config.yaml
win_length: 512
loss: "sigmoid"
encoder_head_dim: 16
text_encoder_layers: 10
text_encoder_fused_qkv: false
text_encoder_num_experts: 64
nesterov: true
Rows from block 5 of the text encoder of a small contrastive audio-text model, named by matrix and row number. Rows with one number within an expert belong to one neuron, the router's apart. Each number is 128 + 32 x the weight over its row's rms, rounded and kept within 0 to 255. All counts start at 0. Numbers have three digits each. After the name is the row's rms in percent of the matrix's.
After each expert's rows are labels from the 100 texts, of 14848, where the router gives the expert most weight on average: "tokens" is the input token at the peak. Only what is clearly more common there than usual is listed. The data: short read English sentences (LibriTTS-R). In brackets: how many of the 100.
# router: router (text_encoder.blocks.5.mlp.router.weight, 64x128, trained with AdamW), inputs 0-127
# up: expert up (text_encoder.blocks.5.mlp.up, 64x128x128), inputs 0-127
# down: expert down (text_encoder.blocks.5.mlp.down, 64x128x128, transposed), outputs 0-127

# expert 47
router.47 108:135068153117157160119142095169141101116079135176129113141115112120118095104166080123121095098155105140141103148113138168133120156141128085146154137064136124165183165185079113180161063180116066176102107117148154057165118097134107102148164106152111131166136135165106163108112071141167113089174058096182065080166116181150059142162123142118127132113115172165124171088107139153154125134178
up.0 106:104068131156171153102171219085028141112129157153110097139096166164130152114112085052111037116153127078188145128172120158153146172161147091123125121104158132169120109179143128115102095136098124152094128128150085117108157125119144136129104101135110129165115147126153160044130099099171132185099112161088107125108130114142037104077152111094180130172115162132133135134124134118129129118169
down.0 107:124087059202166152130137118124138123138134153089061092153085141124111166188194106117145166113107130107093111134147130073185102125115121164135149153159089159126109168149148083196153128113091082101185096152171100124152130088124114129115138110112145119119080151152112100121083128173123112150125110147082162106136219113195153100115140149180094144099140147066140120201164121149169124097195
up.1 109:103135139138169058125148083151118145094082149182076109065117139115178145130090115110059085107117122129116115055145127065091157193066167134140133165121164084122118141096098119159186166100108125180092155095190125094120144153162101164157110135135169194184172140193101119148207137133088105131139145087093100130143150110167111117096144153085097177164120151114113150122107115133133130124121
down.1 103:145123082038073100099120077090141126133141145074106143148096155104106135194119164156130144119128166148119106100181174134097101135141096133130141063114068082160149149114149125122123122164131127159118095132013160130140138176131112154130054083092148140136115165092092112105095138143142061080105178162110065116160160061141192168140106122157147119146112133152128164128098120125110091156147
up.2 105:116120144109042166130143124100183184145124154117127174208113133094158095078096148142157133121181159096084112108105098136136149137146193135201103140095067082153147127131114093146111103139205166120180168122119136178142133117149123150140162089079095158148119070101143126156056108089140162080176113156064094142141146137116133118113080133116113116093150111149140159167170118083124077086129
down.2 102:138138118169126112120171132142114100139172172114164161152177146112115072174125140144131105150185108105144136133125108120154151150111105147134163140190111084132115149178131101143117050128117070120123135154131137174103057109162166163161080143080065130171235124082138133145155091111133124123135138096140117122174118113086115204175123118108130077152120205063152124085091147146092072114086
up.3 113:124155151084100149151129177110133092130141124171116128134167102099140168109115104122093116148059126057110077096082181204106103122121153151120170159152140190083126106154143136171074121160113147155129089086156132084121179153097144113141120119113128105177057166085127101124136102166117104141168119084131067086138153188140130103096171140186126139129051076158162185096162111093163105119102
down.3 111:163126194143228073131154146119146129087072172099155076092107165072131099093154134145194121115179091161063093118061115134119148123066101149125130163056161177128173152115165142139124163133089146101111092143129136137182089122124150141119140120123130098178132109130119117082128084152106138098150066128161084107131113113121151146119136092170145093080173124108147103165078116138165106082089
up.4 093:169130134161190112143126137130113157076146082091122048118150126099140163085168113120166143175088114148108117103112131113109176140111095092103069138162146121116125160113206127122107137105157103175115082146170172074115151128181175099101163167094162179105140189136213118073116131134095133108076116095105146130183106103087077109138135143100107144141101144146145111101132109124056118202172
down.4 099:177137103137084135125152172170103156152076121104073177138115116193121122175142145153115104162165137089096111099141138199183133088083133081155133162146166146163154066148155091117127133116141121104183125062137087094133103061108125136182120163106097093142099160168133099108170096179078150131177169089096108134161103113149167138091129124136134038133073129120183146104172157128141119088122
tokens: "what" (10); "away" (7); "one" (7)

# expert 45
router.45 097:053099130109136110127140115131099101154079152148167128126144203099143098159128061103140138181140151148157063056141131126084073123102123144098103101076103074083114176135109159160067127134172161160137156160101159094158183106101130122112157109119151198114099165141177094139147126060117191125165118111121145097106112155150111156158130109116171111133054153126125096108073072172138119158116
up.0 103:082157157153174106070121160148119137116125100114139161153137141112094116146102111155136170138140181096134112158126099119108189187116172164110097057149096134107103170157100115126104110132091138149115235137123101108129089147134204130149110126125112155175069139149129146156044122068055118125110092113113094126119130111159148156127124162092150131182171181143115173108118192038155136125130
down.0 099:127132119158136052134059119123165094145091113161147141098124042141167133095126138123124117109144171160131099150132154128111132072179181111161101120115145122137131086098118216155176165065186100113134097100167141125160156095114171119127147111171107100102133145125151094132085171129143102165149111177139157092084137161178083105159121132132143160132147051090161135142199059156195110130140
up.1 110:104076133088090121130174111121174083132136079100131125103175142124186168099124095194147071105109161056196144073150092113118110122139083096100145117163150107099102178103107126105050116079153149122113104107124114122137173110136104160199100140156138164126157153155127101142121105108123190100153114093153118143188151151141156141177117105184097148165086170143135127083181174192091124155150
down.1 116:116137127094094108079198109115130155145126161133115170132095048138124139217054139132094096126124191106093120148079112125172104109109091125133144109136133126172137096121195109166100140154127186103126155182081116186132143149116161186118098121149146086175189129135112154135109116145120124113113163149152069176122141062144146118113159107059172097119155164132112119145179140163140117211154
up.2 085:175110112145152140172095124129103138144078137137138123121170110139159111125109133132167156126192156073101179171127101155140146164084170124113150152099153114194150133138128116131061196101088116147088130146124158165104113167111074126139097148132157082199119088190163085092174146138087126133059099116115134162137090100105109124110128137030043106146091169107117103156141070091142116092158
down.2 089:176159200110126148142114150127162160162123147106122111088151169120101126134151112184143117163128107147139111152106118129068065109123069127115092108193082094176068135114135106092180073135125148136124176145185146073132101122121097132118060166183108155119094137091083141150101096140207184171118140172112143144103148170164158179075097147104089111075124065153137107105117127166138112144090
up.3 096:081128117126152116053196069131155094141070146143090127131056152094202150129135102099129105115149180088135086129134136107188175156134124131150151143071113136136109188073113128212139152113103157101169125093173096208097158174120110101172105120148129135141143114164109110066145107107136101102139094113082126133194141162173108167094127181104154113112127118151125165084100139107154159141133
down.3 100:111087127163131103120151123112157165117103207132162132126167127148119142061116148175121103113138138107133141099173147102079136102124108076101124094077165061121118069140162128068062203149123107098155102200146098113103107114097089161054126148115158099177165165132089056150126150171139091146132139140171144125092124149157098146154095087110199122127114120112143084096171134116069089096132
up.4 101:122119148120121167139114148153058098143109096105160096172063109162107112133153144181098129149101111097157165111077216139129089122120153134196103145113200098096081121183138156150081061128109139091113129087117140171129195121167165116120102105137106138080144142160148134170128130109138123065134164103159094159175147108165093162090175111136105129119126115085140092102102093187196107083081
down.4 107:181193090137147068127152137142141179096110094030115154096104150142136174118110141124119132124184173087105110112128110138155123140138169119099146104156171038158136089138100162184125115206123096122084116182135109156143126142108132145174113140111125117151099151157120158080155178048121160165091145111189123149144153218067150164096144115132134161163097130144104125168145134112094129108138
tokens: "the" (10)

# expert 39
router.39 114:161119125088151218172136081077119071113178149145170068167099100161117137152174097169100143112136120173101093124120116143105172108106130102122101180083111114109107142152124140167106121094125087097156167126120070098145117108086080072112084128084163138150133107101171114182176137087167118090186170136125093099140142117153066162168108183141068108114142076115134150117174098187121139132147
up.7 109:115186089143097141136216162195130148167116154119144108145145097117185145166122128133099155116140117136118147157081099108170136129099072179106115095129101221117169167107113179147149167147133123107143109144099200136150081169089165145202110106075094141112175199117072112188150101115149135143145148141117119109115113119159134130107079102170120084090157111128151135158116188107135107063118
down.7 115:156125112088148113116108128112103123160113132113069152154130107127162140143115135108097149084120115079171191132132151047109148098123095075147139117134124130162128064169110116182157185145103158119147125123061136052064150139095071141134116123126137148040090081108147132104113099140148158185143060104114089088115045140170121108109157160112095208108144143100150114156113151147165167085133
up.8 125:061147064151147140141110101167210147174122114085140122127116099073100149177186146141112093098148121156127123117123169149117126115084164127144134148119164144134136122137097152081126169068123118122100149147098149098127197154127080108154149212159136128199119094148136131108091112105145147143117085161136083156119122161134125119175156141057079139124122147103129205171176096078145085159044
down.8 122:167100097130147085092036081142167128096122082108132180134123166096158087107140140086124143095120093150093098164143168150126124106167122115153157116120110095171086137093126169122147111153150139102169170099134099148138103107161077097011122112111112112144088121154102184187127083148117203081072067111143162105105076155133130139149075119117150159125105093136127090177121147170131121147168
up.9 065:172119129176045151081175107161189103100131134174177157076100067161136139133067164108149146159141094165173112127157159116138059129066125137162108123085146141136151150172109066120156125116148087122108083107084145138135102116142187084142144063110166128113103094142141176119120147159115144144113129138126117164121143152215107106061117155182070095149150101104131088093152132085115153119142
down.9 068:119122100068125169098141141156123108162160141136135146157083067184120187134117137122094170136131114127120122167122131091158168153096117108129093194118091134103165114130180110113115102104096163170104127130187116123181166150175083107127068139125204134213150101125133130099127144117157119163114124131143116166200141084170110159186126096147197127172162143156128208116150111155196119157077
up.10 102:163182143125098119118106077149095161141140112146095126110135140103068132108152143100151151203148141071200118077166111144112151145140067064142086117207162129129141157134061086118138203108128178140096135114092138110173097141165131102130131102148134116164150124094080206132153113160105127090037120084115076128124143135085122178098172155152156127109108150124169084109106125161111169121133
down.10 116:147120140069131172181160123112114127102130149142112148138133150197110102169082164142093159113135101203067145073122163147118122148152208199148123121095162110185154065124132156142144131095107098122133155094138178118161161068092143152161109104159070109141172141117115140140095120136136153154142149132128119097094115165120087120062105088127043103106133071104116089124100106125108083215117
up.11 105:097144104103117140104130111096212104134153130142126078140128096185110097074098098162101139115156143117055213126181124116094179079118191125130132151168145156114094138127168115103136171115071098141143193110111175130111154140160119095159178125157137125100127115157171155181195142117151163187129138119150105060097115093107102091111158182153121138090114144113126078130171125083166188109159
down.11 109:082068140134096146134162104133121146100129185147183162127137081112108146134157090124165114134125097073126179154149135149118137152074101170125155115156122131127120129126095146149144080135110103153092133072125108037136133110091145175156152135188148182148159126142125117096160202105110132100107043200110153117104151146128072150096073082160138143068155052158133113130131134071064110157153
tokens: "<end>" (29)

# expert 26
router.26 094:114071125147118116134157149092096114141103095136073159149086120081160107128128065098156168165104193184081134148149083089097188130113127150182114193116100136113148095086135166139159174118137148132150095108088096171149134119172143163166102158162162098179097094145140155171139109125081116119165164095197146136112097164081172178129161117133110103164169117128128075104103157064183139157079
up.5 108:181122111128157112086141127152108148108132144170153145121136148147158120155117133143085137118081124142115113229137120198116130096211167127141152136130133109139168137131142112147116136092121093113203135124168122067158175110130125131112139167095168207191156135151155107183122122109183145018106091124107163160130111147102144116061114132145064050087149113135125139106125136158167123181147
down.5 107:146131174219130152190123066101104134064064100145100143151114155165130086133143174157108138151103168044157170123149147161151174177112141113128116129106155154125108112129140077089139198124211152151162145167139135103130065110089170106111132105060103089155133145105100149089092114094140117120127192117130178103087130127121142096132146093171091149080148136116106153154156105138126137190137
up.6 095:159150099120139132128125144128131100078195154116116154188057098137175159118090071117099087106172145083125083086188154139110113165143080170133129200137095093118150142202150099122149137165177071095114112153124127111122142171121150095089089090097168087072107080110116126175108150159133118154161086143131066137177189152187122118093124113120109141126135133176095157141142108111133151130200
down.6 092:122110090091210119127102152119107088143155096118172133102134139093171123113144170171157103153124111114176107104145115188152141153132150144102146116091131137176089127087121131180045090069128177132141068141143116136079101138177113169097116148142155110140152122203052154154120106071107099156100119112171150092078139105129097152148098156116102135048105150104129147158129180186103068083149
up.7 098:129104129153134139101095123111085107150185121160072124103149100160124128150117146075114080079101142198164135101172124156109200118118148102070102103097146142107121138143102165109149073101176136159120088051115132185166147123149112102149109138235153137178206127120147130089107138151100143144168097112148100098126183084157148157204083166120086143145095144116112183112152116152154129104139
down.7 104:188153211119110125106086164161135129126143167166153059110150118217133098106130083128117173181183125136149160102143114132176187120107144154183142136108190142156160119124147105174153115204132151130097101151181126105150103137124128133100145149145126127111137115101177077137120080129083141093140110155171086184113183171116130109103140137094101102084168140110126136063084083117179161172156
up.8 098:107100160138094088125110029114088157124114115161133147093154156170134114136109133105181092132159112116085127180162113113138136127135099097138101191128093141132097152090098077114112169052158117180146148089112177108130104146080091090101158100098151220115164120163159130114124178089169192112144129125119147154165140149163146140101171068121118153099127124126147082131209143085085180164143
down.8 099:046121134142116132140174125101134097129148126092056133106088163122075105100099129124171112161066168084147097133068142033075099122121089115111140138165126108132150177110106127103136136126176133142115149137176091177189086136131167154209095102108128129115115139105080098144099152143108138170105122110132048078196130152149159101144111117072107081116136086078122138128122165100096158120159
up.9 112:090133105173155177072152131154114176138218046124133133108153122128097147166095111104148125158123113116145153081159154120108102147157167092129129104119119142118191126185113118125144127149123153086133178127152107139102073139208054120157139197113151085185157130128119164103156094092058119171112148071179112107119150119093073102106086108078109104137110122126141132143095101060168129154154
down.9 103:212171146149132147108125120116163118156127127152051122169082114178128104083121155149061152142136188097126119174131144131122150056100114134084129053122078087089083108139136098139117083113157142137088127112084103141142081183213142121138110089115100125135114061112117113165151150120139115091098123043133111143133081098098141163171082102128114121099165149087113108198113150115098147126160
tokens: "<end>" (33); "true" (11); "the" (7)

# expert 40
router.40 099:053128156135098098084185116171118136134106125087092142075085181153146156141171154097113165135173065134099091086198087171154112143116092131141095138151130186162122105100104143161151142170088150096108150104143118166128092115112097103142144097113139104056113085142079124142086120092093193155118097130077140185134168130132116107115145074087137077177111073157104088133120106096064149161131
up.9 105:123142088113175137116094165124100119158183086098077094163163105099100143083148124143068173100120153181165162131087174136175122122183118139114140126119136192106161170159164185115067122149082139057193138074137082163159119069167120078136167147153133131126081163174114130150057149122118172114166142130102098130111136090150128094094103157144131103136149076145137107165142104084102151077152
down.9 101:117114153050148083087106094103115103148113022138116146113142128138119131178148124224087157142141144110179114165128154104139166041121141126148121174128095152183201111118182126116096143155163141172076145128135068100145117122141150167070167140183105191149148167099136119119108134151116141153122135146135131124098076153163126141102101173150073148116144067194103114124122126150106122132106
up.10 087:101163130119118139166095140160115034103117140179123126102102131094095140102081128072142105099090162083147092135131134112112118114109133112135161181110111169146116138139093082084143094126141177077143092111188125098091104088160156105111131116136186101110159157091150044140063153139125115136177093128072138139125130139135146164177093074125195121101063069126114114106099104113190169118055
down.10 086:125110140068139141091142114110157172136129151126164164095155120197174109095125155150132169096080060080118138088154149147161093165108110152102160122132129155129131146181176152031107183140121105138116140101095132117112132167097145130151130081158185152112108139118120161177139097185133133105167103107141157186121119082183123114118176119155196069140118082180044113115127142176077092132125
up.11 099:162110145214125082056128099159073092159108116089138175192150151106106124121112090161116100134137058160139192133088165157115126070120101043118157093112147157097110212130098116101090125133144098165097191118121152134116146121178121149144094123127133169109196112156094151096149135125142174140100175120148161128112108139107117126077147092111132136102105170150173073126162118184082129128133
down.11 108:109108083088123100120086118137112112109092122139124099086184128110155118120137151098068127103122147189143164097090049114137124149155114176118104118150143166142171175071131088130103108114119145110156091130082152190103017155136139065158143123150119151107169156077122090140136141147154135125098093176040145116133100136131145139157112192140116110101220106130139186099154144138108169113177
up.12 117:137125130119165103153109099093091199170124142121136122111188156114106154124099150126097096115031033154104122114137188123122106135089148132166130124141153132105109167041129143168092072177091138082090114165155144149177141158188143133112149117158159130111129141096095164170173108073077147129131093140118185189101112168144124117096143130171142089162135165120185128086101112101168143118159
down.12 109:069196042096100101125145107097159117117134099123140109121106109155084117167075177088123100111123132145161138134149141144124066126113129127124157117089177128113161147163118054037083170078144131167149148119072190129122108134122087098154105138097145116150094140139119097158145129117191117062212188137110119092115106106097130098143097176142105064126125137080175165114084110140142135136103
up.13 109:135114125116079164129107072128146150151135075151134180130150033071171084134123102089146131108124094050125195154100210117135146163157176147107163112113113130147027119184105116084111141158088118105148103115130121177148128167085127127077168114140139098169078072137107112081123146100067119143157131134080111110120119128092095176110134136166124123167127137137114096150130106099079112178123
down.13 103:132135117145150172108087084160087102135169139150179129110177127129101131106151153156116148141139147124154091176095149175142080175173093135120131075155162209082100125180160151149091153114187180141137140154070129133131142115137131128121193088130114092115071118216117155122099152146153128130128164100113143167163076154070136113117062152170097172149092142125098148121200109129104146089053
tokens: "was" (24)

# expert 62
router.62 098:127070147156120119096092147133113130151143165110101154179110130145188085156082079102172065184173098132059125074121133175168138123080135148103196114163086122150127159103132097076128151184179113131142109141119149172186175103105161108168105124170122152185196166145125102083087098160116085112136123141168108154112156142095136129120117074147113073127184157152135076140154136090159136134095
up.7 094:118052152170105117125103119147095143103141108121141125162085110212220111107173114142091114171145131142187171109175089161125097081191160107174161142155121161186057146086105105136106088118104163130111101083128132103117119134110118150078144093091125066140170104098117130124114169134150157087164113180092137087134095164121119168127122120100152096151080128126118165061155119102163196127134
down.7 092:114085112160172105118078155150107131085115096148075134180183091132102153153185079120125161107166126173073132117143136136154103154117096177106124200109092115128112187110127129147136139138098145117171075168141083118092107168160092093098149143133158109064157128111176160169186151157127123099133087070111111188122210165130063154176154083126109121134130123188171096114153118177142130148136
up.8 094:118091127155087113142214131196129128148081043205099110138099126151097146167095174129146166120154113089128117209099167143101164188128150162105083071091148105147140153097138127082168136101141072192156185137134137138159114129160134141071152104154128137151127108120128090188086138180128089101164128157141126186103132156104122115131139103121097155157131156133191163105119102137108124092080
down.8 083:143151129137143121118096133135087167168094126151101079131071120172149116106124139095176153127125108122123111128079174129163115087131145087152145204104136155175117095114158123095143145108141126156162020138091077148146138120106161139128175140118156073141183128101139154035145088098124167089171090047115122042169103112109160184159139150132076129112133143118138114145094142143120178078161
up.9 083:116104133144157059170137106127181154107151165182104106073104110100135110089166138113116103075138146088161048126154077121134099120088142154112143134253197138120144146133109104148147088170066101128145150139123177164163115130161155162146132150072063114124114175102069107112136124142120094131149168162135106119084145122158099148123146110080125117145190101117078136153167192137133089116141
down.9 084:118106148247170071107139108162148172155126141147130154105130158104066145112126156142120120150083112161117135121086125063095179164136164084162124166117103118102155079144168153131169108119209130133066169142117084144161103080121100147101126087126141137164121117150150099115111140144146174091110156092123181100099135087137108094149079119126139112195107188136048151155155071150113125143163
up.10 099:126093126100142063119132176125120101107127151107098144090145102105159094126153100086085126073157095116125096138099034100111138151162137071122106135131128140165130212086115112069154123176180116111171138179126091106173185188212179104109139158109129117128147116120111135110114116123123131161197097119126130109069084153130162087132141133042113076128068110085123133102105160105150104143110
down.10 104:091069141133140119147133173158116129090123102119150114087158112116145133128131152132094127172124104131065101181121100148112129158159121126123164116009123137157124147146121103103123104104079193169157157145145142152110167148145026115134099147099172122125126134097191181138156109129082133142128170136143171131025066119132154144083091096177112079132177159163081123094182122130114152136151
up.11 100:103155160098135110090137134097161084093132132121163146196185139128174120055134090216110167131127122172183115127157085122118097137140175126079130074119147164115069181133139144108093141160071079089120126111097121138141116152085087179140104142171152132188124125103104120116186116113118079164164100105227135089104098109142083129155091128081144110157114156070110168139133109137142125105090
down.11 099:178134174111116110133197122112164081166163073171175132126178139087163144170128117117118126112144090074120093114138112109126115140093151133082133170149150171129171096074125109136173193163163138158091171096176106096089134133107099123141074161100111131133107142107084091092126101138135140093107154134133195193134202098138085143094114154145153157153158070084052172131156159083143136107177
tokens: "she" (21)

# expert 53
router.53 066:124154166149140123121104102153164140153165087099125069133131062112112137098100135127105086089166140158119093088094135181110160069157098142103087161166142185118120138161181106154188074122087132114113182138197142112113106121122106115149152180136168147138089146134109120171126092107113130192166066149098170131056079089101173109105153163092167137119125094100186136069181154150182106136110
up.11 104:134133139182134110114162155143112174198160141089118169163094149161058089109109172124123151192165116094051112137147054138101111135121124107208150153127122109124146076154102129162064098094147174150125173150153142143086139121076106105128121093153150158139131142131107092133101176154125135164138144116187125125127139114142130108122233122107134125119065061146157129149129131163101144082208
down.11 109:139102142171145135142131124126106218116174112130122073109128053152153133163168183067137104093194125064126113083132122122147099088180109173166113124151076156125098135118113202106171130111114113120124066085097128119104090190114103125162160051113134069122133132094142124120142042103097146193150136160099127135140102161122133104103161118100177142147183140111116099126127145113157171159159
up.12 123:145149071136120181127151139077124089127120103123096113116102108079092098197136096093113141159103206114149112154131073102099127143165176139105096117090178178141169132120050158088173154145092075149125142155175182125127043166148138165177115093186069130107103138134150133091099079137121151132132090128106206101143131142140134136131180162105104114143138105165125160120172149112061100115126
down.12 116:179108126169155143119139047108167130155075188094119147178116160129120154118170176167144114102149181089176106105175171112158107129121097106102094093135133133143117127147166150169099078134106125084123116112172121123105170141134167128077045145158140160119181088136131189127149093126151140085117128119101133120169167138107083128189055151129146085093091105152158089154175094094040141115127
up.13 099:118084152116117178069122126147123094069120125138171112146150126097120187104116127099115134084186113115142080158123112166087069115135089089103098071109139107155124150147140118134148053152100190126148136167149098172063129141190111117104088170175087128143150073106179133072113132182132152148059145099152146161108077109122081150071169110073140094153148102106082112117102117131096082086125
down.13 101:129137067108090132080110104100166111161087077070152081107087144083099120145154184172090092154134083103211046060092112138163141127125112120124084137197079130135142117089131110103077114169145108158194202136107129115106121131087126135126107132122115179121148127108122121101141111172139085131091139133114139122175168141140199165139135058105126152133135129163140111048108155138114149140124
up.14 048:113108124119115190150182128128131184107148163141161138174119050167124147095103148128165150126151111072062132159140151129083129057117153104116174147151132148132173107137130115164166094075098099181095142190081138180085149112154157114147131088153143133149155121125080084165152118121088152112138122147147102102158054154046131122193173139169111170070135103127071141131083107165148134136164
down.14 050:113112168088190085129127178165101149156114162159107096144100093115162165041176136111098116190148114177124124118158131115149112145104128190151113136095127119094097104148076166140215134116095139159131110109182160143142136120157113115107098142185195104107133137097143118079142143117132186131097126132171090188094086116139107085167077121112097125138125128173168180141124172097214132094169
up.15 094:152080171196152104114131119119122141156169100081153081156135088151093180121112099091167124083067123172120104103130125046121153182128189112106161092165086154049087122093147122108149167117157137157103112110134154143089165139092140116099179189099106150125176083085175138102163182119073082127111173119148145166178140170123137148081178123113111142167096151135109158083120114116158122122115
down.15 100:118152111132041117146176109129105065096107129107146147087198131114169136122091152146154170185075121136111142111129146109147160095121113184133131136117165087129128085096102130110082077110140158218142087187136155139159118132113125143125131126131149082144111163112101108108171206121122078213170113140135085148131096161121202100150157146167132179111206105112159107150106137121164165167117
tokens: "i" (16); "don't" (9); "and" (7)

# expert 5
router.5 105:100075106095083143142092149139093129115090072109131128122147037145116147125165105113167123090076099137190161137154096160111083101111166109074128182139074160145163118081118158146109183095109130100161134149089155113075161177149130148142073161165104140105134100128118178069136105106146090112107134125169081201182095126094132098095134138127099124133161119075134098072147052095099117153106
up.12 097:147155116160057155081218151098138097093175087135145150131158129111119146155088099106145128085107135162150174105090154139152131145102099128096101107090166079144166167129101103116115116093028077134126178130114121104118122107137179120138166107151083137112154164076129157094104097116066159132170134141193102158168102156178146114074167117159078107099131093119129160082147086177121072097140
down.12 097:151135100178129072125075175163118118066149082147160171088108166141179096109118128110159154110137190059123114177087087154160121106125111149127155167140124128108158196114118154078119173133131156134099142156102140251093111135098097105171129159187150074095139122130123136154124149154186116143110109129103145108128086167167185162108144136080116070125130115079128106100157124133153138094076
up.13 107:193151151110152171109128130131122101114105255139122171104118098102155152117094079146102105111112123166128124154111084138120140194160183155155113064118125119107086098132154134125103130139154127066176099144131108133179152142185165190121147120124147139168097103191151116119108153149114119142156104126083080094105108106149121079171067159179109153143091189155130094112151084128160090170160
down.13 103:076150160109121143115140099149099081130119163134138153137222132150123116133168149163138067106114058150145051082123099187171146162102158102151174200137133127116152097175128115135186160114136172094122102136125057183131078119161109084152077123113119120136148104105111153173118159111162140126142099107140059125093145097089139138128067158075131122150151128156079178110179131191120152111144
up.14 094:119149065176140092103122117109097095121147118129098114080150088164139141143103111152101169187108094120113081117186148065167101158180147162124156105126108132087155155103126094085111113149101095225100094122140140133067088142106203075147092116121105148129133107115025168147107120088155151140155110106123083163095191127149131143120171112090089100134172101102150055130117126121137093163133
down.14 092:100150141119152099071063100160089156151091128133107119098153106121097090165157165107106111107117129101031153180164117153132146174149157105129118109175122152070098050119104124115176189155153246122182147164147132117144128161047156138110136148164116092181122115143109140164144123158145123154134158129103168096127125154121134145057131101108130167133145131180117126093146158093141121150069
up.15 110:090134160106151122085123127110085131121186107119202128157178155122129115144195091149104180072129130111099110154141142146167150136115132147146083135170165142103096104108164143172134161114132158113106207165133062143164129069143138133135177134224125175106130184164124109137085147099088193206143197078142132108149136165133134175115126078156145128116134116157124135145171092117177119162150
down.15 116:136136117162090107077070122158111136143140161129092126134117116170182123144071151085107169116105148076159094124166125106124136143148119107150160108207106110078123157115160114070075071146122118118098120121132066145105091160149214051139108131098124172089155107133073182213123091137127090123115183095122101122083173122126130096118147148148185132108123120210099100101149154155118121147162
up.16 104:125096114139085108093152152114103108187133158080094099163095138113114175128128169153088063142129132107178096089092120150111145186139111127169144099142095076094080126151077103145118182132059055124174052152133106096128164103169138222160144113117088104134121130177151119138130117092104158115154116102181100087169101159182076094106141086090157132133114169094117127125091161123177111122113
down.16 109:123158156101100092135106051112121164088095104137131143136092137153175137112139119112109094175109141187192118137168158103119169117123150112102146131179096128163132128084116145162082191133157191126147110122091096147111145112119141142120073117126099132101068078060124110144117119119125135154135205146096093117151093050103094204112100064160137125122115145078056129156090159072140189099145
tokens: "is" (12); "the" (7)